Weights of a small multi-label image tagger.
Model: activation mish, depths [2, 4, 2].
Training: adam_atan2 at rate 0.0031, 40000 steps, batches of 256.
Data: 101725 training examples, 100.7 epochs.
Rows from block 5, named by matrix and row number. Rows with one number belong to one channel. Each number is 128 + 32 x the weight over the matrix's rms, rounded and kept within 0 to 255. All counts start at 0.
# convs1: 3x3 conv (model.blocks.5.convs.1.weight, 96x96x3x3), inputs 14-27, a 3x3 kernel for each
# convs2: expand pointwise conv (model.blocks.5.convs.2.weight, 384x96x1x1, transposed), outputs 128-255
convs1.15 [123 111 112 119 115 116 157 137 114  73 114 133 111 128 143 114 133 147 161 116 171  71  82 126  78 147 167 160 135 123 143 116  93 149  95  43 176 125 174 132  96 181  93 133 117 103 146 132 139 107 139 224 206 194 102 143 155 133 134 126 113 132 147  86 108 121 103 113  70 116  52  33 112 125 112  54  60  90  60 117 102  94 141 135  89 112 156  77 152 156 152 172 158 110 133 129  98  98  81 120 174 183  87 136 157 133 161 148  64 167 169  88 118 175  43 158 157  71 106 121  68 115 113  91 112  94]
convs2.15 [144  44 161  79 167 167 156  98 134 129 169 118  97 181 115 116 126 116 146  94 134 138 133 169  35 199 118 112 134 137 142 132 121 154 153 139 171 149 103 118 103 150 147 139 136 161 103 161 115 145 126 120 148  82 172 105 158 101 129  96  78 112  37 120 117 126 134 149 151 151 156  74  90 163 110 129 126  96  81 158 143 194 103 144 159 154 115 160 139 157  98 189 117 136  68 155 125 116 154 127 110 110 111 114 157 106 133  67 175 132 155  58 113 135 151 153  72 133 134 163 121  67 176 107 139  84 131  83]
convs1.16 [113  84 101 119  92  91 141 121 114 122 124 125 159 168 126 152 156 108 110 125  94 177 148 135 177 139 143 123 137 133 118 104 153 167 130 157 102  73 100 112 113 140 118 102 121  69  62  83 115 113 111  92 128 100 113 106 106 148 142 111 106  78 110 127 113 139 130 117 187 161 126 179 143 146 157 138 157 136 153 119 152 142 154 144 148 173 126 101 103  74 129  98 137 132 169 163 187 210 171 164 178 147 154 125 153 135 118 150 128 144 143 187 160 172 120 114 108 152 154 151 113 110 144 135 114 145]
convs2.16 [107 109 123 118 119  71  78 128 110  92 118  95  99  98 153 141 133 168 170 105 159 106 156 158 130 138 129 102 116 151 129  97 146 100 126 153 139 142 109 118 131 157 113 144 151 147 179 184 162 142 146 187 146  81  81 111 111 120 106 148 149 132 171  61 135 109 106  98 129 136 128 104 150  95 124  92 135 129 116 104  64 123 137 131 119 128  69 148 195 130 191 150 154 222 155 159 102 133 124 149 189 186  82 159 103 175 119 143  82 143 103 158  48 133 149 133 133 123 136 125 111 140 127 128 118 158 144  83]
convs1.17 [154 127  85 150 106 152 202 157 158  86  62  77  49  80  78 105 111 107 147 126  94 126 128 161 128 143 174 173 160 171 151 120 123 161 115 107  89  89  73 122 101 142 180 167 196  73 103 105 113 188 172 126 159 171 133 128 148 123 134  90 168  63  99 151 151 155 137 159  87  89  56  17 157 115 117 105 107 110 105 104 129  72 132 113  97 133 159 104 137 159  80  87  65 116 106 131 122 186 153  54 143 131  75 125 161  86 144 136  57 148 160  69 148 164  55 154 158 200 132 126 112  94 127  86 123 151]
convs2.17 [150  83 139 152 163 174 120 144 121 131 116 121  67 149  89  75 182 167 124  90 126 174 113 165 104 151 124 100 129 149 166 102 146 114 112 104 112 162 143 153 162 144 197 134  64 176 120 122 162 153 103 144 161 135 122  80 144 114 163  71  62 125 148 153  38 144 102 133 142 178 165  88 121 207  96  66 115 123  72  99 170 129  82 108  56  92 124 122 114 204 104 173 162 139 119 188 158  55  89 136 167 131 112 170 128 130 149  86 137 107  75 152  95  91 164 135 125 120 136 193 155 121 142 115 121 112 103 114]
convs1.18 [150 174 168 155 131 163 189 172 163  79  87  98  76  93  73 128 149 128 134 140 141 102 105  86 107 117   0 190 177 161 190 170 185 117 124 149 128 140 126 130 120 118 145 160 120 146 134 140 199 187 174 167 172 144 159  92 127 167  82 137 155 154 150 121 130 103 138 145 158 110 119 124 192 159 193 147 130 147 176 150 131 137 144 156 140  99 140 144 133 124 159 178 167 159 176 176 124 143 118 109 128 165 130 103 148 132 107 103 164 126 128 144  87 140 132 196 155 172 175 167 155 163 117 141 131 133]
convs2.18 [134 162  31 177 115 132 112 126 133 133 106 144 145 117  78  51 150 125 162 195 145 132 117 122 190 107  88 174 171 129 119 149 145  71 161 124 141  98  97  69 165 156 105 129 154 101  78  94 179 149 129 101 146  79 107 160 114 127 153 100 129  91 159 176 118 116 119 141  95 111 171 160 100 103 156 160 144 133 143 127  81  79 135 113 132 144 158 133  94 103 172 107 117 113 124  87  87 123 102 123  94 109 133 125  90 130 143 122 100 106 163 136 154 141  79  74 168 130 133  91 191 205 158 128  37 112 131 127]
convs1.19 [158 124 115 101 126 115 137 141 129 180 158 162 140 174 150 133 128 131 145 147 145 137 139 118 203 157 133 145 129 136 158 125 124 219 143 124 132 151 133 179 139 118 192 146 114 122 119 105 142 102 137  62  85 101 131 163 146 127 176 150 107 126 138 162 147 158 118 151 152 126 130 139 141 166 145 135 105 142 153 164 168 128 121 161 116 129 122  97 161 128  92 112  86  86 103 150 105 111 128  97 156 178 119 134 175 106 156 167 106 127 143 119 100 109 126 126 138 138 119 145 170  85 140 178 182 159]
convs2.19 [109 131 109 112 104  95 106 156 142  76 148 153 108 114 192 164 185 165 109 122 113  97  85 138 154 143 143 104  86 131 126 134 155 181  89  49 113 150 164 117 103 122 209 155  97 138 183  98 137 162 118  87 140 167 107 172 141 106 117 155 109 147 136 123 113 110 120 189 116 148 130  91 114 118 104 163 165  81 144 116 143 161  33 187  56  77 128 141 107 162  87  80 190 175 161 133 162  97  47 167  98 184 120 166 126 179 125  70 128  92  98 124  45 131 187 163 106 133  98 147 100 113  66  82 163 140 104 118]
convs1.20 [150 142 144 115 150 142 168 146 150 144 128 138  62  87 105  78 109 104  86 146 141  56 122  89  92 137  36 113 138  98 106 121 110 124 155 155 126 154 119 141 114 120 146  95  88 151 163 199 103 128 146  47  77 113 151 140 150 139  78 160 175 155 177 114 161  94  80 128  96  95  97 100 162 182 169 136 125 164 167 153 158 148 159 139 126 104 157 137 132 103 126 131 129 114 139 105  91 108 102  98 119 148  79  83 136  98 122 136 123 104 160 105 106 169 127 167 138 108 140  93 115 158  85 118 154 130]
convs2.20 [ 59 108  71 183 111 150  98 113 111 134 102 109 167  82 106 105 118  96 160 131 128 135 142 120  92 143 121 148 141 114 146 190 133 112 133 127 170 101 102  68 128 143 100  80 153   6  84 137 104 136  65 147 139  88 151 131 113 146 167  83 156 117 121 122 121  96  67 128  94  97 172 154  93  90 162 165  84 124 103 156 136 132 124 131 155 163 140 107 168 125 158 133 111  84 181 164  95 129 140 138 146 106 124 116 113 125 175 104 136 162 171  75 136  88  25  56 140 139 148 119  85 148 171 102 122  98 121 142]
convs1.21 [ 43   0   2  57   0  13  48   0  33 114 118 120 150 163 160 139 162 129 118 118 131 155 134 129 161 141 144 113 120 126 150 147 159 120 124 150 163 122 158 105 120 106  83  66  85  85  84  70 100 113  74  86 109  88 161 129 159 137 132 161 137 114 143 117 113 120 141 128 184 142 151 148 139 124 126  97 120 124 118  92 118 150 131 147 151 116 128 122  86 104  59  90  99  38 108  66  90 133  97 136 122 123 142 128 126 103 106 133 111 156 188 170 157 182 165 130 168 145 161 167 132 120 135 114 132 129]
convs2.21 [111 120 135 146 123 123 118 136  88 123 105 111 110 104 111  94 122 169 218 112 149 100 123 123 135 120 132  80 139 132 103 104 121  97 120 108 143 128 120 100 114 175 128 126 148 138 152 219 200 168 101 144  90 117 130  62 173 156  81 143  78 128 146  95 114 128 174 122 109 133 144 109 108 111 136 131 123 127 152 128 164 161 110 120 121 130 100 142 133 139 172 140 113 155 162 120 146 119 153 129 101 142 121 116  80 182 134 118  93  86 150 179 101 196 176 135 146 132 106  96 117  92 134 132 146  97 142 118]
convs1.22 [140 143 128 143 131 128 122  99 104  25  21  82  68  86  95  61  67  64  71  95 121  81 122  89 147 148 124 158 163 164 145 143 156 108 119 149  52 126  99 102 140 104 120 123 110 192 186 139 155 141 138 126 117 113 172 120 163 167 119 148 166 139 167 129 143 158 155 156 165 111 106 114 159 171 171 171 182 183 144 161 162 139 122 136 144  91  99 128 120  93 115 128 113 131 151 164  95 106 127 160 130 129 164 112 146 152 150 137 133 100 175 154 114 126 168 115 134 116 132 144 111 140 136 118 132 136]
convs2.22 [112 117  97 135 108 155 172 121 143 122 134  96 124  75 112 129 142 122 113 151 132  81 120  56  83 178 118 101 137 133  99  93 143 105 183 122 200 171 162 102 176  90 127 111 163 113 105 117 130 155 138 100 170 109 167  86  91 106 101 116  96 156  95 124 155  92 122 114  89 128 152  78 122 119 157 144  90  87 123 122 147 120 147 125  92 106 101  91 116 142 186 143 136 154 149 152 124 123 127 121  95 109 103 138 153  79  93 145 179 121 131 152 148 119 130 188 190 144  84  93 109 145 174 140  82  82 110 122]
convs1.23 [122 143 124  78  78  79  87 111  59  73  91 108  73  82  73 119 114 101  86  87 143  71  65 120 116  95 117 135 195 157 159 168 193 136 160 169  62  75  63   1  45  13   7  61  25 154 156 105 145 129  98  93  83  64 161  95 160 147  60 153 174 152 166 104 123 105 127 136 133  91 123  91 141 135 157 133 122 147 119 134 154 164 158 160 137  80 120 130 138 114 152 148 122 159 130 123  93 136  99 140 104 107 181 114 101 179 163 100 137  26 142 172  73 124 169 127 124 123 127 154  99 132 147 134 118 155]
convs2.23 [119 105 114 138  71 207 147 112 115 132 110 133 126 112  84  91 116  58 152 128 149 143 118  82 110 186  48 118 118 129 131  58 134 132 204 124 139 179  89 137 193 153 107  98 160 132 107 161 126 161 163  72 138  72 133 104  90 153 168 102 100 150 126 170  95 115 119 124 137 141 114  93 149 141  91 112 107 126 133 192 119  90 138 119 102 108 151 108 156 143 193 137 130 142 173 142 109 142 146 112 164  96 171 152 104 116 107 155 124 127  96 166 126 118 120 141 186 144 107 159 100 158 166 143 102  75  75 132]
convs1.24 [112 109 128 117 144 156  56 110 132 146 157 127 102 123 139 137 127 152 153 147 161 116 155 114 114 124 143 114 156 145 131 179 124 102  86  58  80 106 105  98 120 130 131 144 168 156 173 143  86 119 122 120 122 103 120 120 139 105  83 112 149 132 139 134 171 168 189 148 166  97 102 100  75 104 121 118 124 147 119 147 132 146 133 158 122 126 134 127 153 126 117 108 122 134 131 130  86  14  54 145  96  75 164 133 119 141 152 135 107  63 121  65 106 113  61 139 124 124 118 131 127 143 123 108  99 100]
convs2.24 [114 162 115  98 119 106 153  90 155 192 162  96 161 125 109 145  84 141  98 128  78 166 144 131  97 133 101  92 125 145 135 196  61 130 123 157 109 126 165 176 124  97 129 150 120  57  88 132 117 133  98 119  80 153 134 113 197 177 117 175 158 181 142 114 155  80 123 114 121  68 149 189 193 110 146 120 116 180 117 108 127 132 183 108 137 211 144  77  97  78 165  91  89 138  94 130 168 154 140  63 122  58  90  89 128 126 102 151 159 132 152 127 158  83  65 198 113  25 144  98 149  71 105 146 150 103 168 109]
convs1.25 [ 72 127 139 111 125 118 128 118 134 121 142 149 144 127 165 180 163 202 171 125 166 117  97 171 127 138 131  65 120  73 127 146 124  63 119  93 140 137 142 189 200 174 164 159 121 107 166 105 128 132  96 158 136 138 165 135 161 135 112 174 143 147 175  95 123 130 115 130 101  45  83  49  84  76  79 100  77  92 116  82  68 141 153 123 150 110 122 145 125 109 149 137 116 123 152 105 137 141 153 123 129 121 123 118 124 118 137 152 109  76 115 183 121 124  96 102  81 121 163 151 146 181 138  90 120  86]
convs2.25 [105  64  83  77 105 163 129 134 146 119 173 153  88 142 122 117 139 103 126 157 116 138  97 133 105 146 141 116 124  92  85 110  91 168 150 163 224  86  81 122 176 129 146 139 125 119 142  91 112 158 151 119 186 173 157  77  76 124 199 126 131  76 110 124 129 162 111 117 123 113 116  87 142 151  85 128 114 128 143  87 128 166 104 117 152 126  77 171 138 104 127 142 167 166 120 128  93 121 140 144 103  88 123 119 122 141 114 155 130 143 135  64 143 145 116 129 163 103 171  89  65 108 102 166  78 149 146 153]
convs1.26 [ 68  96  75 114 165 151 126 135 141 143  95  80 150 129 111 157 143 117  76  48 113 109 131 155 144  96 106  92  96 118 147 129 193 182 135 198 100 115 102 120 167 123 162 139 118  95 119  82 148 136 113 164 139 147 153 131 132 143 147 106  94 163 142  93  94 154 153 107 191 190 148 171 149 144 150 136 136 128  79 114  97  96 113  98 123 146 129  85 113  81  87 114 144 107 154 162 115 137 161  55  92  97 122 137 121 126 106 119  74  58 134 122 108 114 108  91 136  80 103 152 136 129 184 163  86  95]
convs2.26 [112 138  83 123 101 174 148 134 116 130 116  85 150 115 144 122  78 130 143 165  73 128 166 107 117 112 158 130 171 170 113  94 133  95 128 131  84 121 197 148 173  88 157 112 133 128 101 155 188 178 141 124 145 140  75  99 161 118  92 171 160 119 129 121 137 136 166 115 116 132  76 122 127 102 132 113 107 160 125 158 107 105 128 112  93 130 152 137  94 150 155 120 113 136 116 175 118 117 112 123 110 120 132 122  80 164 113 149 120 130  95 136 172 103 160 199 166 120 139 194 105  90 155 121 142 154 144  82]
convs1.27 [146 128 125 132 123 133 144 120 106 100  79 106 110  80  95 145  88  87 131 119 190  78 118 154 139 119 167 206 181 149 192 141 136 188 156 130 153 135 118 175 133 137 180 144 121 146 164 130 134 111 110 102 116 155 136 101  83 152 127 106 140 105 112 156 102  89 156 135 100 156 127  87 131 111 110 148 125 168 123 121 163 132 174 149 122 150 188 106 121 141  80 152 172  94 133 106  91 161 130  99 121 150  39 106 131  78 136 137  97 171 150 115 152 163 105 170 191 106 128 140  85 113 141  90 127 149]
convs2.27 [191 159 123  47  82 128 117 114 129 110 175 160 104 161 123 130  73 161 170 170 155 123 159 156  94 149  89 105 137 175  87 168 155  83 134 141  85 141 131 172 123 143  85 120 147 136 153 120 118 143 127 194 117 147 103 102 135 110 210 142 108 178 129 183 110 152  72  87 156 161  89 145 129  97 108  91 162 140 103 193  97 141 184  87 103 133 154  64 130  99 155 109  99 188 176 131 163 129  71  84 130  69  77  89 115 147  82 113 130 185  91 150 155  87 103 182  51  84 181 130  68 128  87 164 169 213 150 139]
convs1.28 [166 149 154 155 139 106 150 113 109 178 161 161 178 108 126 149 111 119 139  82  84 176 137 104 154 149 113 112 119  95  98  95 115 145 118 133 142 130 102 140 139  75 156  90  92 134 109 115 117 130 121  78 104  90 157 184 174 180 127 137 112 109 101  75 116 120  84  97 168 133 189 226 120  95 105 111 158  67 122  92  76  90  64  79  64 110  65  34  41  53 139 136 162 111 156 172 162 126 172 182 148 166 145 143 139 157 141 136 138 128 170 147 120 137 117 107 111 165 154 179 148 152 128 161 135 140]
convs2.28 [127 138 143 132 144 105 188 120 124  96 103 153 115 131 186 151 109 162 153 168 158 159 116 171 109 123 124 151 199 110 107 216  77 122 111 141  94 153 107 109 160 165 113  97 134  95 191 150 143 162  98 154 142  98  84 166  95 137 123 150  94  94 144  72  80 114  63 138  99 104 141 187 124 136 164 136 222 171  68 131 144 105 155 107  80  92  85 172 122 103 138 171 104  98 164 124 125 124 144 140 187 143  43 126 133 119 165 135  56 125 134 176 116 125 124 103 134 155 112  98 134 170  79 156 141 111 188 126]
convs1.29 [168 137 145 125 112 120 142 147 128 126 137 160 113 109 117 150 167 134 142 123 153 104 120 142  88 113 127 175 198 189 139 137 164 110 115 129 129  94 117  94 134 100  42  70  65 130 108 117 129  92  69 134 118 111 180 154 160 204 153 210 182 170 167  98 147 146  78 130 125 100 142 163 125 120 122 131 168  92 124 119 104  70  81  82 105 118  72 150  98  97 148 155 148 131 153 156 133 145 168 139 119 161 174 144 142 154 105 116  89  31 143 135 115 154  92  72 104 132 143 169 107 140 136 152 140 179]
convs2.29 [120 108 143  93 117 120 226 112  38 156 131  99 156  81 118  76 131  76 158 176 217 128 102  88 149 133 159 119 168 177  93 162 111  95 147 110 107  76 153 129 147 167  98 145 122 101 129 153 155 126  50 146 154  78  82 194  84 154 132  98 138 159  74 101 123 128 111 136 118  95 184 104 139 105 148 173 217 150 150 111 134 119 141 127 127 133 110 159 141  94 156 155 131 137 208 104  71 144 113 117 161 150  93 121 144 106 129 122  90 148  90 116 137 157 108 164 170 154 146 106 126 151 129 145  58 152 102  96]
convs1.30 [145 128 123 125 125 130 162 148 130  70 103  92 142 117 130 139 120 138 149 130 164 132 173 159  64 131 114 144 159 150 101 142  96 131 112  57 132 158 161 140 123 149 109 151 166 166 153 172 162 121 151 178 131 122  79 120 167 101  63 134  95  97 140 147 147  96 194 160  84 176 157 101 108 110 142 117 121 140  35  69 113 127 124 119 172 164 182 104 157 135 151 166 196 160 117 118 134  65  37 110 106  62 153 117  96 118 108 131 160 105 171 118 136 171 132 157 153 137 134 102 116 162 139 120 128 112]
convs2.30 [128 142 106 131 190 127  97 101 137 190 161 155 180 112 129  81 141 159 107 135 115 104 194 120  61 109 145 151 101 151 146 168  56  78 126 133  61  61  76 108 134  78 110 124 127  78 142 172 132 153  73 150  78 133 178 100 120 160 103 109 128 100 101 141 136 101 141 104 116 100 161  86 173 169 131 131  80 132 141 111 168 142 157  81 165 194 128 111 134 124 115 126 111 140 137 153 140  94 122  62 157  94  96 119 166  93 187 174 116 100 125  81 100  72  64 209 148  72 194 107 126 119 148 139 102 102  79 106]
convs1.31 [130 174 137 106  95 130 125 117 113 161 153 143 103  94  91 130 120 107 136 128 142 105 111 156  77 158 155 173 118 133 196 151 161 195 128 123 147 176 152 128 143 136 157 190 125  41 131 150 107 151 195 125 149 173 137 149 130 122 153 122 161 153 145 117 174 124  84 151  69  56   0   2 109 108  94  68 128 113 110 140 117  68 113  99 139 126 172 120 123 152 134 164 184 147 104 157  88 138 154  40 109 118  87  88 126 116 157 127 124 137 145  95 148 152 100 177 151 108 109  88 116 109 147 100 116 124]
convs2.31 [138 130 125  98 154 160 117 145 113  91 157 144  88 176 100 145 161 179 104 165 109 128  95 170 103 135 119 127 176 148 141 130 130 127  98  96 128 127 110 105 137 102 159 131 145 145  98 127 139 108 123 122 130 149 116 136 176  65 140 110  90 124 110 154  93 127 110 123 158 181 123  96 112 205 181 133 131  90  91 137 167 121  97 150 113  92 133 114  99 159 116 152 171 124 111 141 136  96 105 137 101 123 156 197 145  73 164 119 137  50 119  84  96 105 141 128  92 131 132 109 117 130 148 103 129 100 198 135]
convs1.32 [113 114 116 135 133  94 115 126 101 147 142 148 160 147 144 148 151 146 116  78  90 128 122 134 148 153 114 125 122 104 120 118 135 128 116 131 139 164 148 171 222 173 149 168 149 118 136  92  89 132  87  29  75  40 139 120 129 141  92  97 109  73  81 129 138 126 137 113 189 135 150 178 114  54  56 106  91  51  97  43  31  61   5  50  31   6  22  19   0  18  94 129 143  88 144 149 121 143 143 152 123 139 135 127 112 148 130 128 132 106 164 169 140 153 155 105 112 146 157 141 104 121  93 131 120 103]
convs2.32 [102 144 169 142 122 119 190 139 127 108 104 107 122 101 155 107 145 143 206 137 119 152 125 149 109 122 112 129 141 113 101 149 116 109 122 117 146 155 116 124 151 157 130 156 103  96 181 128 168 171  82 149 132 125 105  76  91 206 123 157 110  92 144  50 131 128 200 148  69  56 136 155 158  97 154  97 158 115  70 129 144 136 127 160  83  90 114 158 131 116 140 165 148 135 156 159 119 116 137 135 122 127  89 139 175 114 121 112  59 144 133 148 101 162 114 129 147 143  88 117 128 156 110 147 126  98 127 125]
convs1.33 [ 32   0   4  28   0  17  57  14  47  71  95 102 132 137 159 141 169 168 147 142 177 151 136 171 196 206 200 104 117  99 124 137 108 114 127 108 173 187 185 126 132 142 116 105 139 136 135 155 118 113 112 141 129 132 129 137 138 147 153 149 105 116 135 126 156 138 129 130 141 130 154 115 104 103  98 107 127  86  82 107 126 155 113 136 140 109 144 130 107 128 141 129 152 132 118  92 167 124 139 105  70  73 162 136 122 145 176 162 115 159 151 161 146 169 140 143 154 101 129 111 105 138 111 136 174 142]
convs2.33 [137  89 118 142 108 169  97 121 111 127  95  33 103  98 112 139 109 144 203 123 125 112 129 101  87 154 135 125 122 141 119  98 140 112 110 120 158 142  82 107 168 148  97 132 156 138 139 145 170 138 115 162 152 134 176  72 156 110 120 172 110 141 140  94 114 149 203 103  93 162 135 179  88 131 143 135 118 146  89 122 125 123 124 122 107 104  71 179 127 132 131 104 115 126 119  72 143 114 143 123  72 128  94 106 184 186 110 108 104  85  94 149 111 174 163 115 147 107  90 130 153 136 181 188 140  74 164 118]
convs1.34 [149 126 150 125 137 107 151 143 127 160 162 134 171 170 165 138 153 151 148 154 135 134 189  75  76  93  43 162 160 131 138 130 128 124 107 111 160 177 166 162 184 133 133  93 102 106  75 114 100 127  88  76 123 106 119 124  86 142  91 138 139 160 129 108 118 114 107 108 166 125 144 155 123 151 150 133 131 143 142 130 119 133 139 134 158 158 126 117 122 117 100 135 129 102 133 102  95 120 116 129  98 124 100  94 128  89  81 120 151 120 131 162 133 155 116 163 153 131 139 127 118 172 104 124 140 108]
convs2.34 [ 61 154 127 153 116 123 130 127 131 110 124 134 143  92 139 106 138 150 170 159 124 170 100 106 130  88 109 135 143 132 127 117 137 101 118 110  94  60 144  88 141 175 126 148 135  82  89 119 172 130  86 165 147  92 130 105 106 177 107 132  90 105 160 119 133  89 142 163 104 129 163 141 136  93 185 144 107 125 120 125  99 143 122 119 169 117 136 150 155 130 123 126 127  87 152 103 116 127 111 141 173 112  89 150 100  90 167 125  98 166 157  93 118 132  60  72 162 115 143 108 118 147 125 102  97 148 116 129]
convs1.35 [119 118 137 130 135 113 130 129 101 174 137 152 149 115 111 167 134 137 133  94 138 101  86 129 193 161 127  59  91  94 103 120 144 147 141 154 120 138 127 136 177 146 126 146 122 147 154  81 119 137  80  90  70  50 153 112 130 130  64  83 136  98 103 150 141 147 150 123 184 151 160 182  84   0   0  91  63  25  95  46  62 111  20  80  19  12  24 123  69 110 102 102  92  97 110 113  95 128 111 126  90 142 156 109 124 173 135 149 140  86 163 126  69 130 179  86 118  64 112 104  77 110  93 110  89  81]
convs2.35 [120 139 156  87 121 130 146 153 104 118 135 127 109  98 103 113 120 157 194 138 150 175 144 133 127 154  55 132 144 127 117 147 112  69 130 131 126 164 127 117 174 172 115 164 144 123 124 109 118 166 148 105 143 116 102  83  90 181 162 166 152 122 138  99 120 117 159 157  65  78  72 139 135 116 159 105 141 129  78 154 124 109 127 144 129  96 122 146 125 122 165 136 138 150 133 111 111 154 120 136 128 106 107 124 158 100 108 125 126 181 142 154  99 147 111 127 146 185 100  98 114 134 117 115 143 123 120 160]
convs1.36 [100  78  86  94  85  74 103 132 100 147 161 157 148 131 147 180 169 196 127 109 129 119 113 118 158 138 123 130 116 119  90 121 112  82 139 121 147 141 136 157 161 130 131 107 100 180 147 140 150 158 148 131 107 134 138 143 143 185  95 142 145 145 148 152 160 151 136 133 157 138 170 180  99  67  58  90  75  46  67  37  12 163 110 118 100  71  81  86  63  61 141 150 174 119 118 150 122 118 163  77  76 130 118 100 103 133 106 103 169 144 215 149 112 170 207 141 162 128 171 157  90 171 115 118 151 121]
convs2.36 [ 96 118 175 123 146 149 136 127 197 119 192 188  93 134 134  74 161 116 168 103 166 137  95 143  21 129 146 109 108 133 107 129 127 133 124 143  76 180  56 128 127 146  99 105 117  91 136  84 151 169 112 139  55 123 165  79  94 166 157 115 138 145 154  90 131 165 136 153  74  80 111 160 119 191  87 113  93  85 127 148 128 169 110  92 151 114  87  97 101 141 117 153 102  91 105  14  88 107 132 142 101 133  57 141 105 122 105 162  73 136 111 164 108 121 125 115 122 128 159 108 111 139 127 135 172 107 174 163]
convs1.37 [149 144 117 108 123 116 136 143 122 145 153 168 131 134 127 156 135 147 180 128 158 152 112 124 121 133  97 151 123 157 130 130 180 168 210 167 167 156 137 123 136  85 137  64  58 129 157 124 145 146 145 106 127 132 138 100 116 163 118 128 114  35  78 129 128 157  46 115 135 131 186 141 128 100 124 120 121 132  88  87 127 163 142 136 113 109  97 109  77  98 148 109 120 164 130 162 155 182 228 151 148 139 159 144 146  77 119 138 172 128 120 118 107  93 147 117 106 109 127 110 130 138 124 123 148 121]
convs2.37 [118 176 125 139 111 129 119 149  80 111 116  95  93 168 132  82 141 140 181 103 214  44 180 168 104 111 133 170 140 129  96 132 133 127  53 125 118 160 137  51  70 186 109 134 100 165  94 191 147 129 143 198 109 123  93 164 154 177 120  95 127 119 154 125 106 137 136 136  92 117  78 134 143 170 116 166 223 156 164 173  45 102 146 141 127 102 176 136 180 132 108 129 117  69 138 132 152 101 151 135 101 149 125 138 119 123 139 115  88 121 122 154 162 103 153 119 117 138 197 149 114 167 137 125 175 179  95 121]
convs1.38 [123 107 100 113  97  95 116 125  93 146 161 142 173 192 167 182 194 147  88  90  95 135 149 112 175 151 148 109 102 113 108 114 144 111 100 122  80  68  91  55  91  53  78  82  96  98  93 112 140 146 143 125 161 149 167 147 170 171 166 163 159 145 166 184 181 165 137 130 176 124 135 129 146 158 183 123 151 163 133 127 161 124 113 131 157 161 139 136 127 113  92 105  92  78 167 107 143 171 125 192 174 137 203 172 148 130 117 108 113 148 177 152 152 163 164 176 187 171 142 176 145 133 174 123 140 152]
convs2.38 [103 114 149  88 106  41  84 132  71 157 131 140 152  93 134 113 128 139 125 136 207 140 138 166 142 149 121 132 162 138 106 108 136 121 133 142 148 152 161 117 128 144 126 200 142 105 149 157 200 127 172 115 126  80  93 133 146 156 115 137 114 132 123 111 116 105 150 119 176 112 125 123 103 108 105 113 146 111 166  87  38 120 145 128 181 152  99 115 151 146 144 149 129 155 176 209 107 130 139 136 130 130 108 142 108 181 126 130  98 155 146 114 140 171 123 161 136 141 110  97  92 130 161 118 127 114 125 140]
convs1.39 [129 137  98 119 125  81 117  75  89 158 107 106 145 142 120 161 155 155 159 123 195 113 140 187 134 148 167 138 111 135 130 147 142 183 190 144  86  39  79 149  85 102 144 105 111  81 103  79 137 134 117  99  97 143 178 157 126 151 124  81 137  69  62 127 113 128 131 123 134 123 131 123 151 117 113 161 111  99 155 141 145 144 110 116  77 102 102  94 118 133  87  80  62 108 140 103 108 120 133  75  66 160  76  61 189 122 114 140 116 150 167 132 158 152  88 164 183  61  76 161  81  86 165 158 162 153]
convs2.39 [122 124  50 114 152 113 174 168 110 114 116 102  62 130 164 131 124 120 126 123 152 104 137 153 133 149 135 125 137 122 186 113 118 152 131  99 168 148  96 134 164 111 187  98 152 156 149 125 166 108 128 145 129 143 100 131 144 118 120 137  98 198 120  78  73 168 117 159 155 127 151 131 126 202  85 167 165 154 166 165 127 149 132 107 128 118 115 106 130 161 177  95 133 117 134  87 185  81  56 151 135 161  79 174 107 213  62  95  77  82 139 173 120  93 176 143  78 125 179 138 126  95 101 110 133 135 145 116]
convs1.40 [123 132 160  88 111 138 117 129 128 108 125 116 121  93  79 121 120 128  69  66 154 132  69 114 212 153 103  98 108 130 125 137 143 120 121 136 141 130 137 132 155 150 145 177 166 159 135 109 107  56  32  76  38  47 128 102  92 142 121 123 134 120 127 187 133 153 163 126 131 170 159 132 136 107  85 126 123  95 120 105  94 117 106 142 125 116 101 153 130 123 142 113 112  94 149 120  82 156 156  89  89 111 124 125 125 151 163 145  80  78 162  88  99 137 141 118 129 122 115 131 106 100  91 133 126  66]
convs2.40 [131 101  93 129  67 169 102 149 132 113 162 139  82 101  90 133 108 108 164 128 152 174 110 160 162 170  45  18 133 132  96 106 147 134  94 118 138 141 166 126 143 134 142 139 177 173 155  81 149 149 209 105 153  86 105 103 123 136 199 123 139 111 135 118  78 146 118 139 112 102  66 129 162 156 106 170 158 151 150 161 125 101 129 125  99 124 180 125 124 155 154 101 132 173 110 130 131 152 129 129  87 139 128 148  87 117 129 106 116 139 101 135  71 158 143 135 124 139 131 157  50 124 122 143 152 105  85 156]
convs1.41 [102 131 104  89 148 126 117  92 105 120 101 116 103 102 101 108 126 143 143 105 167  93  77 149  72 150 147 158 153  81 153 159 101 158 155  98 114 105 139 137 123 127 111 139 147 102 129 132 133 122 106 151 139 129 150 118 100 154 133  55 170 138   8 164 152 109 121 142 115 131 121  90 130 131 137 138 129 101 135 138 101 119 121 157 120 127 135 122 135 142  50 105 101  90 108  97  83  91 111  84  78 162  81  77 178  95  93 147  88 111 152 143 124 110 126 133 140 102 104 169  87  53 197 100 141 157]
convs2.41 [136 137 115  95  91 110 137 238 136 136 160 101  70 130 205 124 142 104 135 109 135 177 133 100 109 127  83 115 159 215 183 116 156 168 106  71 116 135  89  71 131 110  98 192 109 138 176 141 130  90 149 158 127 121 156  52 122 100 149 112  64 127 148 152 125 139  78 187 135 156  92 162 130 156 101 109 137 100 116 142 176 191 130 122  77 119 103 107  80 182 158  81 138 114 179  92 160  74  93 153 136 109 122 145 155 159  85 100 118  86 137 195 148 140 146 140  69 162 187 138  99 122 102 117 172 162  89  75]